Rows from block 3, named by matrix and row number. Rows with one number belong to one neuron. Each number is 500 + 50 x the weight over its row's rms, rounded and kept within 0 to 999. All counts start at 0. Numbers have three digits each. After the name is the row's rms in percent of the matrix's.
# fc1: MLP up (model.blocks.3.mlp.fc1.weight, 512x256), inputs 0-85
# fc2: MLP down (model.blocks.3.mlp.fc2.weight, 256x512, transposed), outputs 0-85
fc1.108 119:612457589547553424553466431501485499520593487512512479494499456471550573505590447493468439530495404467529482529493411540562609427435497528577483475443450469594483501451514539467501503467516558514490525431526496518547497410529510535417582537504541492496507445
fc1.110 101:504572567592422451474410463648523520427570434552507516544452379536545447552448582493517483599509483458491587485506482647522457515553468548424528519519490536499428421441461478520543483501451546450552508422510468560574468528489585420582423456533514475531526465
fc1.111 107:556600441487468468529472438617525474550454554482475505455501532545513471469487604527620529537535472456375482566525531488551465365539478526476487534534506390485462437438488463491516528484519492449435536455570459493591479470483554456533476397527485557595476367
fc1.112 093:415494478579528431464506494479529481440571386483483525509501526438492601450415465531468474536525434488447473540416474511577528556495542520484467436596419421510455468465522504498544540480521546564491588435423600483537476446460535569491519523523514507450516457
fc1.113 091:406515554568493522446575452489492540398467408550452450482478476431338545549589438527584440466525381467452565493448598532441452429559501545487484475495475524543583537458444551467487503494437509489444605364537455417434534459513567522407457490454477483430499580
fc1.114 102:496555554500529521467483447504538477422537494496469509471512504408544614589530567531490527521508386466484465491544460516544539559603465451419511538493496564560507517549502541425451580486499502499522598440479504533470515552565547442410491580564529558507542449
fc1.115 093:472502496534552508555512479503532528517442548518513514463473494504480558524613506515503479517591447478521505528574593544582456556466553503503493473512501523499459596420502520420424463470485488442510485424609583454407522435492503544478436500444396508608515502
fc1.116 120:393525455483516471516439452589524505512491522519529407451567486422462497441566471500437543484448480475534478487590543508467481451460402508470491560430493606457531515439444479420530461506488492412455489489584634467462563502499531503495532484539508464531485416
fc1.117 112:453526566636520495526445510490438532317487456518452470460527441470451407493558512417496420457534541469476475582479495523566487416521498490418547487459424452490544504459442544515529424405483662405432568413479500444477431563531485486513479569534435524511539564
fc1.118 094:487537557588541519486491519566437541411500508497440491384472495446396524518474482506460452485597435461436571544489487502554539462507542510444488480545487469458530494545495505491493482510479474390479546415434462527473536463496496447523433531523405439457550486
fc1.119 114:504544510535470452557533399466503403466513519572471408468487553460478513472593542602577513632582445390490572520553500557423473506531509576548464488478485624454454560473533416460493575501487484490495437478566537533404454582460558506491397498548484477503597464
fc1.120 098:532514568586526594369531473604436431536516498496481459433534478480582459487575495434501433500470478452533516497478479626517539468503496562420521515483468493612537525427462467499479501512523584581483525493437468508549515531538471566437534511566528498381496514
fc1.121 098:569495534528526584380484476514413500331507445432444480412505437469508509417446464500499503564488480494454504484459492514580595457496469490465517481548519515461486453480497477536483642472388541499456486534473507486638518463569542438546494579566492464467549507
fc1.122 096:537565539571462500511497442536530521406626492490478442457448518506507610507454486449526436492555595468476509608567391481432517436500486556478520461504459499608426502483490478481527610432559536546495587510460535515499501577516538519631422519487546528521522523
fc1.123 120:539528610504519540485463464510418442483557542455412498411507547507422411532542659455509484545590488488409517513609515428460540513517524545515490543589453530454507600468537563517456457418506550493476526512593427544497424487566472526523405441484504456424563495
fc1.124 095:584474433485503545533499493493435459465470507508463471463532529511492435529553459611500494643533501472422516486452476529592518559469560539486502424493454463491515491453423539536515492449524538481501506517430558578504471464518415511531452603473557602463477442
fc1.125 098:441547532520564488519451464547510497460473472509516461493582591488411472475498550551533511515583472436438452586530515472469521545596516569569486456561528487461462528500519502514490486486494533468569539481523496387517455470512582453483455510515511478613531474
fc1.126 083:432485535598535524493463463481464452536457483460450426489566485466427455478508451443469485523521545470481421482417506562407568519417547619475518472475420560535508512439475488531504541501454594519489512491496428500451470534622601469486495568524483465574667418
fc1.127 090:551549591550502623441576436469478443435569482495460492434492481482477552477478553468580556513507456384443523470538521549582590557558480557473531500627512456502385555495559445470545488482574518469551523475519459484636486381520517503496563547570453462512573506
fc1.128 096:530554511515570472456459453479500450461556456492463489512458460479496535431592537521454394487449406442379485566540491487570525378515478529495467563500452434573399526485466532514490534529435572576493516387462528546514504495569513577513491433506477470446488503
fc1.129 106:357501596633526552506526483454433524449444440509552481470556532380399535508546437572493565447496511474506470482573519534433479597540533577428486489561548460486458507432498538543479521577522577498454566492468531453439508483484512514528461552504406479531530494
fc1.130 098:464642504537429488497405425530480433453469517523462463402457470526506453520456544414515541532411509446486576519517466515430542441456473591442501523521489619436527486497500547474522543483543525458574556409598459503524497524555498475579463515573580431523559500
fc1.131 101:426507449531512390531435435565465444415522487472444451425457502503430480477503549490479491518502544453479488594469459528599521429496479593453534480504433575484555534442442538446555555537495504520438501508516556570559583535674518395477441523639522473514494441
fc1.132 094:478562504516455627474458426525527470561569523527564387490487491463484558482470438587459514530453588486444475497500584463509529421437515559487494423544516501478437464488462475559541544408408483545467437428559503489424551538549526553578478536468449546559530513
fc1.133 109:500459470528540541497516488522426439440464443528486474464556540512473439624577540433469503604424403437511605547496555478522532468448473472509459576479567513513563602506477475513526488469543611413412494521588436478514474509561544531508507555519519512489582414
fc1.134 115:472463530562541520453504494489473493562491596404470494497417506465478455482573500534528441517550396497541483513484618498522567430556417546508565504524471481623463458458454550498547587524484520468548462508495508539509488422557461484424410421573461525520490442
fc1.135 098:462552578535495572463510440565509514519546514526514459500476545520424494490468548472563441533489447531467555630492470426446532419516401502471479478510489511466492511517537421552507428419420523520534516531549439529405532545516462539581431561513437493543533476
fc1.136 099:568535546473505636483455423551496517430497554453529425498444522477418491502566488467569524558447471516480513465489509527463460409497434476488512526553536476479489494470470560566502514550535594396482582468508489460448493410520580586459475533510533445567525521
fc1.138 111:537480458498522529557505498521419380485602506429518375447491401517521368541528470506552420560538510500498582466467524537492520435467546620528495484492485563511521539489427470527562532476487563517566491491516516517475474456563444543577425532516540498495451410
fc1.139 120:448520532549523407559544468492491494498406534530471507459480541497532570441517497534527427492493356523529462526574535521612513515560521571519482450465505459541508537427427510472528527481452511534471518447542583463458497428559449518472441465476513469503477493
fc1.140 105:551509535514489601497483504531442491487524509549465488518444465532486564420463512591533508453551470438462396550474423484489460477477560622516549425491460477510491419438409517465517520590502504529459527430447481514457472478502470443417502540574493486476466610
fc1.141 113:483517574520486489489526492552461534381461528465489522477470551411441442522441605500543495533518478484614485518567519473504526636514538525495519441485478514481562532502524526469478613483416483529376572474504476536441431516547554503422504492459448520656511530
fc1.142 100:622505534566496596476454484457513508461505514454501514405401500529549445440453422394517497540549474494540498612472512504594518435534483494454529447430527478497520467526512510499475476507536556501445556472474427562622481506557485544520498561517573477474539490
fc1.143 099:574584528474453532425515518436490476480530467483392471494525535470503468556451497541493563540470442430434520533434535540445550492533483484504398499488525416542504556477468414471537462501607540459491496528453497505584465582496512458433480468492474541397562541
fc1.144 105:511472535551513558398530482427525486478482503576613553474496470531528474481543427516555430468520419509445493551515532482563546504522417514571542429610490439623422446432508624533523520641499508496562515445469452510498495470475457516475543496522394489487486496
fc1.145 097:506533604568549505503495475433450507502461475497519505476469544462519583564511513450512497537551398403490523492524561494502529623483491542425483542419526431598460507466575558433471473515626503493577642389479504405506541482533488572450406488515505530567557485
fc1.146 113:497531544653516485521427431494471502472504500499419494465491554385452523480522449611496510486553460469503503484549483470489504497517499494465520481521449494541515523433476526519536480469533601483462610389508586536483490495561560571519468481461479501478534530
fc1.147 092:483512494479480470466486528504527437556635531537463453485448507556449585509475512527474488547392503438427481486500532561449555459476551458513508547515543542430466445487446562413486522549484439422488475424563421539488553471528588475482491470566568509549519578
fc1.148 098:480573548516477579497458462542553482436528505602546534462442546549493434471421489416539486507536480470459514583465542415427541408467515514515422476523451520469501507497517443482539452445549471558506528447518482478544503439476385529508455429532436519561493505
fc1.149 102:433549546517532460457502478464496513487565450523470568456458523464524439482485446371518522529542561451517497473493451474452492626546580542389442456454521478574396501484636464542444547500490541526580563504470555566607470547445486452575498482492429485501542437
fc1.150 095:510569567540408500500496424604491452561458485437475498511554526568484487468550542450535483528530451483430524544416439498499569388431479533462484483538431561414469463540530413579480503549451630572540531437519468495541527511537533463578506544535532464503574433
fc1.151 110:439489489515542438466528445468472542459544497494575445485502480480485463530641509513461430460517579555561468493562576485527509446523528491474450448467436457560567540478434638454490479570491500468534566501521581507492491506503498592557551462503509571470555439
fc1.152 088:550563567550497523438430418482437480458480507587453387451518550471506508525501552535549542484595354473443575479482549533443545445480399547465545455528428524413550597499474552493457482489597489532435547493558520534448486530499565559511484497420498518450519529
fc1.153 088:494540538484518610515435424453548435451484473519526541474516544592448475368449534494527494499526539363424531573449462537482579477553387638564465477586496455505505400494557469498528523516506460499427525433507516439508419454590544365488383468556551472529494490
fc1.154 095:459537556568517518393491482408454502510526506508578496462578569486463529517659514525486506480568502417476534470562449574516592525438487514520537431516534462439431491448449521461505473573508565540551607556466477531552437467527459490419510515524502495486545438
fc1.155 108:531558579533448513446457485452465515471582485501492437458467484491390561538607498528518517475602467369435447537506442514438576512498449497570532469557489488508489462543451550550552515429490471492506473446570629443443459484535562444508428580462452568544527526
fc1.156 104:553488510557488507463408502471505501395552494468474493481481456542487546388476448421460620519474460499522454508512532410575552454486484515397519472487501532515439430425512549492497514437442498487425479503528470511560605487581518420515475551518521456574536492
fc1.157 106:458527442461521481541508473526470391520513507569486519461418574542471412455532416509554492556479461529535601557513493471553542481475522617491437364461493571445540511489573477470493507519523514447505513502536477561429495562513518515506481539645557537496497470
fc1.158 093:456531545556465488556489382501567529503605519454500489453451488506501494398363546449455466478465596465529542433555382505405530515498526564558467505526473556476456504490549508433461499579479587516619554490508495536470478477491517568571527502554615449515556526
fc1.159 108:517593483544429452466549411538574482487511456517507451452471454447534538486464484501533505568430421474444515468437479609507499463474524549481530462538493457572375402492517468508558586551509533532562465455454513511568506503458566477543503554551531434515541470
fc1.160 102:479527520555533514524458481513536465435525427459525506468402538561481499458543593445546456443544493385473492609490440511539483483573530576498373468558520472554444512494553491425499539501480511562512451482490561528554443503580507602463457530542476570496564519
fc1.161 098:578525491504491552641486451596533444458523563501519420453435489569480519417482526415526502532532490486548476499595420511571442505464518656547498432499512553546537547507457525461488460408562509451492484510590473513465484517594525477463498526555533426555490554
fc1.163 102:518513514536563567454436436564501472392559441533481509469484454574555432426445504436532495502510558541482474571484435521592543379462418531469523540542436500626393433480505464521536462467503529482492571531471426500515513554579494375505542582555546497389539473
fc1.164 107:514494570520475516499474470578493498470570438515566566442466436471519439442473650488469525484487494506487587470469514414543507563502476535532503505604383500460495442499524613513553422482468487497523491421513571504580516462553521521501526418491529502403510482
fc1.165 111:435515562632518450545413473477509471460616405425446500487455510432390525484516499508518445488512573496497494534491529494458460493540501538438496499511357503569491469404521495503573474450440600449490486441449596551500482613571506528523530548547505472503569536
fc1.166 092:467549548547515503499452462589470482476504469446465504479416514536547560518461588453546502455635512443450485529519452419571496496571435556457566500534537516570488513528474606428489550601418513517605520429453487487572468542582454430503457447553522492569428478
fc1.167 100:502544490523532599422538453527448468463518534510483451425532520471403609459465526543491569522519478421492542549564523526518531544422514560498485399625543442476441506483482483545435453521564422479462488498465571538515494396585540524563466494459527518524540514
fc1.168 109:528523509511542540453463483499486503502472521478505503505534475553454401399516467523582461442659478483489611491491497494461494424500457549442495498593618457519395417507609503494455458527449540488491544522522375501464515409514482503586520454525515560456524378
fc1.169 064:494543494531612482440439291446504473511508470491554431397494502510511524504430570527406491575500509453407540523472522508433566495532474590481368460498432541495482480507533531460425561548536547446514510470505513526570534536577518505496423534610481563428589528
fc1.170 098:508514506538458456409528421500507485494567417523490422491478464420507550485485442517543500560509475437483487499505454582446515464477537515429501508554471575516476423479525488500514533507376557396497466420530499523474501539513576467539461560533482467480552508
fc1.171 093:504617567526496553438522497519447431469582492518439455418557522455556569475535534453484530488623486448454500506500496516399591507462459550558522443566455544469457531451524501574527465480549498568494499589477528452537476461507481542547476498519375503473577506
fc1.172 115:505578596514494489516445461564515501386390471502571473506454513425484438596560583422523479553507481517499473509586534504562500495559571538444505483505450546501515533562500500435411581452547525461415586525564509496582494510496487509403435479525530573602540418
fc1.173 094:580502578551477586501483475544458484448548496483398523485427502525631507524421558421553477504597401485475514532508395545621481497549492503483491493569581489448452466506548513558466539444484535484565501434451495511566515557576483423451452567507500492528485569
fc1.174 092:556546505507555428491561437590463489452574488448427521491498467578497566436527514549552547521551438553557582459506423517482529530441521544443541440437432590513557467492520556431474524562507496522409528555535444576482597533569625495448532548582534429492537370
fc1.175 087:464517477488538472466451447456468413437525473502550457477512431497505421439585540455454501412486586446473458505442594529606485389451553596512527488532485508441490461473428530495506485532405430502450527494582447460505485458512539459454520472568457491479541470
fc1.176 094:392531462543495551486439479524490531497543505550535502487515443503432426479462410672495533511547509491506462508532569465464523536554573497510454403481477529523483425517523453434474583511475455443467488471498470430492500444611470482548479498501467538503534375
fc1.177 099:458638464502558583501495492518457489460440451520447477485538553556458453596447589522515609514514530448383514548544587508399509491598558444501448439473535432501460445434595503502462433478551534485469506471542526468556519604506546499473407407564434547439546515
fc1.178 099:423458487493531468534504471456454482520518572496541491447494535465458457530537507561475473473421492507538567570513576467486507488467489540542447439490422510448537540420534583451451454523411600409535518445541538521543475546465461607516452549585500538467528495
fc1.179 084:444498622522529600527489487562421480426467463526530463496544492446374553541499555509570508516465486479489423499620508407479498571536483507502543449556480464531499481543503591483497432539480533519402534470483576457552528457545607487481460517458429504586566547
fc1.180 072:483543525483554493418531600572477604586571480535527485548548510551539492542426506580469524546505501533414532471560516464467512518542451480528537616487428529453520558485547428535498503529497462572446524444491400453510436489516486496555520482453651469454486457
fc1.182 092:432486492461466506380523515496416515513529499463456445436453531511466527556472424476416474523613476486531566519496533502485531445605454502325501508513474583560541526549455561451486541544459537416523534457518563593453505531525472526558465467526472467490494481
fc1.183 090:517608554555514554449464408442469511482488454494522474454504500473446561517505501554538498484544463422412523510515598598515575430493419573498506483583484455395444486488529476539424512491481472470518601534564501477508453399588536483534329497494412558536593466
fc1.184 101:461511594596522492442505486511476509485564462493441501461416558532549496460460544415496381452558556460484521556484477533513554481489453635375550406527494503536481584502495503547511560480507544542571491504522554528478444506533431580597405538486439428536554564
fc1.185 106:534516488495531431505552466358408494508463482435469461480511482451465515540560494557470565509580580506465561441541472545480536490558526537511488500532510490457464434516593543549488528522533502439549550438510417563567505494555534516519527480559612534410552541
fc1.187 099:588495485589535521515453500511486449475649477469419499454386499504518499495523585438489466498536490478508513450450598454455545464444487509514458533457432492530530566419503523475503493447487549481571486457493582639487469520529490639515549521592567499481591532
fc1.188 096:477605526531518568446414458535561441514573401502507483453527507476472366466493539594522577487496504453531533596530475450470502492456413625557410450479421524573453430359465508471489483507415564498526548467567450537456492544570550476496498508556573501481527473
fc2.108 137:515499432459464520464603512589484495586423544526485497496535509583489431486393491437571535567439514576498530462528526495424435478472565372480537549545524568415473502496488441492499460438505470494504389563497458425421540555494514489513485491458531427540501509
fc2.110 099:558568534491497504474575563453518517472458494531454398523554492380514669483503438525532478455539551464482389501466515541444561496458516438447541420515530408512460448567517507544468546470596422626432475568486562468452514463453524538532531536549388575506477484
fc2.111 108:433498504480460521464519510493492562578451474491451593499589521444586468503505444554431552470420419530525520397442492537481527535608505434496544532487466541480529492506490488515486502530500478603508523585488513488543515473486515484471468485412474414399423567
fc2.112 085:508471438463605546545578361424411501406454568453528500435547541504473511501583488491537470489466482455429493507504461460490448460456480455477496458552532488428499596551445528494475458448527496548473460626556472490419502486562424514474488554494486467426558631
fc2.113 088:521487525532500416513532458451495537403572542466520477445451563513539518481545513503418478517556487451543535567540533536521502499564507471445474500349509424475480540552476535516470480550542503498415496484472504660502495455458476543469492430486495589492503432
fc2.114 095:398450383437513496540532495490451482474550479513567443421631487476432505404497498569504576458438673493492416487597511467482529551541544499522496496514527462502517459459509559467489519495434515423584492563559508479516527480458496504557527540595468548542478522
fc2.115 090:460459510542518502532587424540488471524427511556559493535441437509402459460521472482532481406487510466588441506566540510530410579483545481558508481385624443447543524539439458512512496507542553404468537549511457435390573538455454565496461557470443568528460509
fc2.116 132:586567569536428550541495489468521445449569467424480484482411519522547490388495482533547435501597485488448483525437456520599485540486499514518531446464574437525457458581487496563520511488507471537564441516452537519596451487495496488477488468520418545498522556
fc2.117 114:559488479465509475539525498466557475576474549590530499512471500497495479518551471517588559554501416549585516480504541502491456535456547465584502490486543518465559482519523533528503544454547429476504428551551500505446533405403541522440460591501546503437400448
fc2.118 101:503488511560460524489568444463509510606444569518563492458471575485568470443460495501464489527510532517626549451513568556405513471471463513454436510412531471422510616495512466467435510530569522569555492536499538533415538476430496594523443556479506570512565427
fc2.119 127:439498520566550470474466471555452501444464444511509503514568466480460467468524478487491480464557545493501500506535434517547509454490489469492613512507514499475641500525481488573561433477465596448428554408482511424504441480486568483509526522539481509560488498
fc2.120 097:390530574516476492442512498504434515516426473503531499499575466515473568531529515488486481462552471383463481513496469631556575465502510573457519510496519462482494547544530479505525459532539547533490567531526464505433501475430461505557444502461393547520457470
fc2.121 087:569538528495457471529536493590524452582482494524523518506489483463589416447414530497542511599499486579579542454489408507524486539447462566535514490438469532432545490521508485508541531529542533531543497449439491470478480513467534525527537492524624430490431426
fc2.122 085:538488510522564503501513487466479494474489494496539455471438529530549564399549517435527522497486545523487433528525488571491577540493477550450527514388540463435568513649521534476489500543528522536522481370515456494489489353435466612576461567605454477531534525
fc2.123 128:466518463465510433479574594454586540522429482532513444546500451436534552404460389553437502525471563515489425510429505570520537509373572517491511397512502406549445415554527438506485596565476464549491432497456539472408445502464523540479560597552442571549497460
fc2.124 087:523532488562553418561446500548468479503479393581475459467507493468489482531505520458497466507469511458492563536507535462491521552627491418552531563456528449555547527513479445549571532446579565553498477507480529464435513529425544516527422507554503441440438540
fc2.125 092:547488459571506404534501551447390482415564487475351523394491530546566421525534537431483551565515474579572556481490461491417452457554452457441481490381438533492622565495470530476510514473520528451491483538474462558566481634448504454473518563566574505424498555
fc2.126 074:542445502474420633470560517544482428485524477457544440506527528549528483519522525451486496547466527494516478406507489445547423498566479445533556504476555485467470496527403502531478470485448530591589510526499496417543555501479454521486570448421578434522436546
fc2.127 073:445492422424437479445374545462596625525518465448539543563454536490425515525554568577525487477490521468503439478550511486423508505438565444630540462546504511530483542444487602512448513599384528489530483570478511559515498499474500518455475458521479521580476508
fc2.128 089:489472529441553599487526566577502541512440508507551554516591440603482477488443455501472531558383502559597440466525498427485473578401581500535493499481518541490545443459465613505527511476556418464508524586513478425369553492570436465554524553397513498526473506
fc2.129 111:501513485532498445571503529399478536428564490526394536392450452511566496537497479493467486509552490539551556459475450435430464428482525471426483552400408562500518549488461504457535457489499609510497507546456550608427451591437519513511550570568593510415567556
fc2.130 098:538452493509411479537523503468505471511491521517443521455455603466533441499514492525468497539571346488461622465463551561520452511485544530503558459553538590443448545535498429490449480500447501470580467513441569569521425550511484511528470488433498578366543521
fc2.131 101:603527597522469522416517433498467395390527485512476354481434496485549623512529498521584466508545432420405459519466533594477528457424536519462491473534512442543462489498469554593540543538430456530491523426537529404515536492482504495508448503505375519490580542
fc2.132 095:392476520537541517569523529537472550494490485590637496545511478414489459598483481590470482480479450502507429610499498479523511437566477519541534473528474457515525547563507556432445526516440566493525662492529503495488488535437439528457434557517424558553422459
fc2.133 121:504539426454604459559526548447589503492543516468545526590538460531511547396561448506436447414557638427484426557475499516595482599458501520552410430472538376529478420466472562490524527559511454516467424451485513482462488525468484502466591530486407523556465524
fc2.134 138:487439463518545478564491583492421467438524459506491497561451481529524474517489514480475458462530498483452529541437494546590445419499508480496416494502533420524504544447510443473527468415446581496443553605480461524475431615477455424430574538536460553424556584
fc2.135 090:442529444484500416427522517524437526487576481452472409424577459508409590508582506517464548459423567453500523411569515500458529469558476478477477540541395544489511474486433587481540440628550473453554559499545506486526550463575536502501536537487529449472533514
fc2.136 090:455518565574409549497411499628566539472441454592490533525467488419502459582351531550523487456458387472494523580479476480518487546564555547472481468497489552527529487471530503536494521495490549528438603405485451513552489479483472494418483500443538461524536511
fc2.138 118:552553602592519440535514500584431457459593458571452505405501439510549487488517520484576480502502490528466493485474512471529518462548483378445511567361484450472673575521488504520534480424571555509470601520514503450465532552375488576543504532588505511472462562
fc2.139 134:471523551485515524504432502469514503466498549504492498482448469449448484424511445585466521479489507513570409398584461456522386518508516476458509548489587447469569496558502595528480552498580453373493489505497554537477509362463562621581547436517503550541497491
fc2.140 100:509509433495455535475537529541526519587425542552572565568481524585552414549474505448503517556474458501589518473497535503452450519524531541494493521523593528407409506479514355492448469508483502566572476576521521500524536503488439572505452508431618524520605407
fc2.141 125:578539482495394517404537517572497493526531507497487449429540520585548526530464478473544532588401489487431519421479472522367545464486502501455486523459424533466486501501476465544471451568546497575506452388547523501512529421509520518517511458484610428502545487
fc2.142 095:456577517481503545418501434512517496491475527526605415484543542549553503594564537519454495506473461442519473430518460530366571554473472541525554491431463515514525475488436498531527541641467464556549503432578537529543496400517558481463408435458448486468506413
fc2.143 094:444468502514547503510448509578465495480378527470554542512400462551448401508481477439553479486504520514536449599544487487628443532462561567472575471505548555548523487505504553466542591504453570418548487453506446478464549523511484459454562492518455515646453494
fc2.144 096:493525511562429506463499500585453491503571488397488442453533473534567460495485550520516478513453536585501515409457455538414477474448459454500581537488449531410494522531472426517504471389456518552529470607494510450591496518507543402441456601483541452503527523
fc2.145 089:551599542515414486509476405503476451507574495503458448398486506594549494473418534461437499530442526536455530432462416554478598369464422551502481464458397577451461500484475439469552486513540501548486474545537451530473581578547544451556499515487552470510548470
fc2.146 118:499438448415465518486564529470518519589489612540564581557479535520519518470493494503475547571422455492573487480548558519479445526487519526498479575615587536463368485533485523395412500562539402485578426572522529547462627510471463449476481513516527541489482441
fc2.147 086:457528454459496534535488590498553601608422453484602599550557530542478420519499543502435617449537507467514500554535465430532531530511515561487589461540447515550452468415570499558470453503463529504510490595555468453532422502527475464440520476419499478518536537
fc2.148 101:429435354471498466506592410496319421507530497414486459400532467488446563510469517546521513497479546573504508491496498521460526478499444430498502511537571530497460522554489480403516578431469540411524511530502569540530585534508506490528475566599508547530489541
fc2.149 099:481510527498588490515418444628454481497459513473564591525485477654494438494482515460544500517424528386443510565508448585608473411528583639514460501501509459435456513459454432499475488505520547475517488456559346546595526547536423404500484498580514516626522529
fc2.150 089:472471444516354524461541496444398468510543502505504501480474494484457395504471514467484479521507482555530535448440509513467562463460506484501485487496553558477494517487466428468451488416399530460477511709541448563498527545499465481457471522505475483438496524
fc2.151 111:447644477528378521526506402402545569534563558483523525398456488462533519380494477500460543459555572446561489487465429546570541583522464540493660423481589466460464434569586439464484510549528449480522400427490555499461464499423496527532443492422391522573501495
fc2.152 080:562413489501462558465473567574433455470528475421410517492523553553395511409456508421539533567498523427456428417501463604533448555520548500486500589551596517404442495449469515583524500520501513440523451578454452507527443478586460407515564536517548533478557523
fc2.153 086:546418443529551531551603513506400486485470502515451464447437496501481444588520454435564472531477457589588503529457559468548473478491472412385429475489547555459502573554476575425476441449560494529559560536498508538575540596505446544503535613523571529470518494
fc2.154 090:413430422403491464414570400492401483550584519452518464466605514568433566454462495517551550471394474491455526458492481548498524532574569426539471485554470532422460493536449548350476467519458440447509441521570524506604540496534460471550460531573428459489450519
fc2.155 110:481402507508628503529493523504453508517419541570515465530498465485441463588619543552504428456478531530519480536549595429479399476480537446503480633487554454486595540474451610549501479603488503408498564480503483522445447387515458569511491494520514521462479468
fc2.156 097:495584437511459485508520500485578478598415531551538501456551552533488489557504505531515549614503489507487555500506415476503573542590505502582507516551451549418559455561514498583517511619585468535504468484489521504522530488571528451523492438428533469441404423
fc2.157 109:505535470575487490561444518556481599486551479508510538472494528489540463584385496451414496423562540546497495525442534453536492504469442482476527479518413485530526554413558419460490452449485557612561606514441565542581496525519417515556532562493543427491566573
fc2.158 083:582416528544496484516508566484505440444503448479429466508464488514510355467535501533550462524499447512447534482378518539573443481525505508511498509480570427389501435462520468526594579505465530519527475536424509501563451437504447473452530550558527457347521485
fc2.159 110:529442532459595623551518521453476517490452537523486557561590557512515524462505490521498552455532563489416429483502447417485530509494431450536499476557515455451541606493512506530433407392580467619407451619537444440454411512519486471482549492450446469506489558
fc2.160 101:477500530457591491520546467490588571482425577566534474500500460493574460486520442511479506482489518475546501417436535564530428568502583484448527468451519455549497486511510521510474549578482480521485452433504520515473497430456513600453537358447419453555499532
fc2.161 088:494523436507489436414468493552489474469546443507463528498494448473491520524526523457530455456494515419452486573418505547509568468534516462480438494510519417538503479482503461437525588460444515484508560484430551503575476577412516448477487591597423557526549536
fc2.163 095:449456625498546519487546483478458525480435482510594541521496528431363616431547447466517550434459503398494410478566528509544465484519559498476458524551593442448456546517457494487425510503481463471489533512550479442421490461493487531510453547479416559550540536
fc2.164 110:563468534416473489538510484512466401563403495498526520529576520493499454512503578455529507533564511473453541531563442457483489453479498584613450544557484586512561596469430501534484462491510524531454454487587412442397458581555511428475491482485501489400538484
fc2.165 107:485515500466525449582546493495550464507432528611516494477531490443461492554564505549617560527518406479582499509560563470500429537461455494589507492507540568398553546429498546551555442424602530473462489589579475488417519478422528494420486528451578561486430535
fc2.166 087:591506456502439522536416555459622517482512475564500473455488494523569568477498428511503557529502532438485475488464504493548540585519559489543417485503524466594502415506439564510523607510597395509486524442457610482547543478529486533486565471548574515476468432
fc2.167 101:468514554573431529447507441495411560505490477455467484438461492522433588526460475479561477476480521428450475509489469547513456534551424513407520544535548500531467546477466536514519527505546507425472481459519529510480605530519542386532455501479465559574523514
fc2.168 104:469524486518444542607455486490576528434560521478462474465469542492530465421462520507422481537427547504525439411498449466494374598590584545416490541546519475467489518548466489537532463549569452484528400497468601525493456493514499563561613431469576476522522556
fc2.169 059:575409399495526469542571583525542527550496540459492537544507522553525479590546484475508481523457466570509532509504494444477439531511531480487477491446529460596478482506405468452553476438501504581477434503503482540461489516498502480464544423434570471441432522
fc2.170 101:508555558501466541485477509435537519543513481469477521501512449412455621505545504505472484415495547544469431479418519306482491497422505381576503551562461538506560488502498583541483486473562476521437548519492558439449573476496499544532603444508464462520475511
fc2.171 086:583485479503402433493424589528514489545613477438448557521446508473514608465445546538511620554565522466475479499504458561515497516435442522567478537593516533481462401451514462474556580487501451435599423518484529495540509538515497360511530449535575540501481416
fc2.172 119:521604471516464541402541529546496549631539518494491531482561524592519555488432474535515539534420509559505546401487467461383521478545500460524503535549459571457428489519514424588511450591534450563571450521446531516505551418570515480534481506472602410501527492
fc2.173 088:526517472517434407525489462461496497404576468523523483458391459562496541478527448476425488531448551493472493486493529460489553526553529488485508477439498444610479485501516538463501507490482416476484487512457501536517560410390501538488583456530464507493504573
fc2.174 081:587455518493484515582455645482598547478475504582557497592551538491519455593468418488424477500495591544431449527559509467506385535479607453575464528508462497472582546455502578503541469501506423414489482454558534421506442547512468526587534427402495561531515469
fc2.175 083:555503450456457471476590502436511475567480602558523503410505542446545446545535434486492496493475428573559541476512535459481536566549537528519474450484462596517574524485506578482454492535515456506518448421576565569503514482528437569457478502510580463412503523
fc2.176 088:514559530472471570496427492500522471395539473520481467513483477442574453564518507483448504563378476481437491477470494578512490447432457528507421517436485483552581516439491515438499531450507521461506600486533465498537448506366524514455569451518469500480473528
fc2.177 089:517488432458497421593550469515519444497460455485453537478450568465506435541589530445505446496451427524417587634441509501516489446518488465515561504612493540527560619552407530510519527456463519578494381491556534595430442547515459441377505457518528505464493541
fc2.178 101:446473479551436565447504458478484509517560458440468498521568463449499505480431452479443488472564554535554456385404538505509522463438504458553593443521562473531484461461515452510513566599420517546500496453408543483567467464532472504513548490479468446434581510
fc2.179 076:492530520579510424574409518498474515434561510567418614393481441540499502554505501484484436494463438502497548490502473459424482462615481443409555597349398518484493559465458516533510499474540558475507560512425522563528478490489510473412568520541583511493505546
fc2.180 070:470446477407457480539555610439540586584485441529527586597500476460522569499497418523442468471396532624485523465502550455494508526525477462548593586421516539476511507547502562553511503456473454471484379578483487518468492451453487589510503419428462483514424536
fc2.182 086:469467435424479429588531465522490419446609515560489457496489418492559473462558409498506514547519472562430472512413491514518489439447538519587508505452436531519491453454485512447516505470488433480454454462546490447508503501522542456455542490495496463495433499
fc2.183 092:459500508553499361480563544528451485455581465486466519435491510451496586509481457493541528542517497453489439515524489563454554537583526585350548443499466522545444466486538508479523465529502537448518527457473618589533552554449509450511507570616418541454498509
fc2.184 102:550549533513548516439494525461516462425561494615451439520469500589533604470542410532568601530568408451359498580481497596523539443494459537458443432478468414492473449505512484485494456569493435474542518321534506507539503423449488443455475536564428527530497517
fc2.185 091:493529490447471542558452509543529505445494515491491461467528519500498473447464488513441532504540557479541388411550480492521430620571498551406482555587537474511516515518479506537515449473606399412472428498535547469490463493500539486577534495482467495554448459
fc2.187 096:516537569621503477496400502458420573459571409419436499446520511488509557470461531474420491425531531456421540473500457505470626439551473499443550524507407514505503497445493453540526449462441597568425550490461515490543442505544486473570490488408483475461660541
fc2.188 089:567472542517597574516531555468472472459452466557505502482443431458515488521432466482521468498416394515527525487447483438531502523482549483427451520412537500493524509483517483451465503409494495482487559544553351434454494471477462540400525604498471456458573589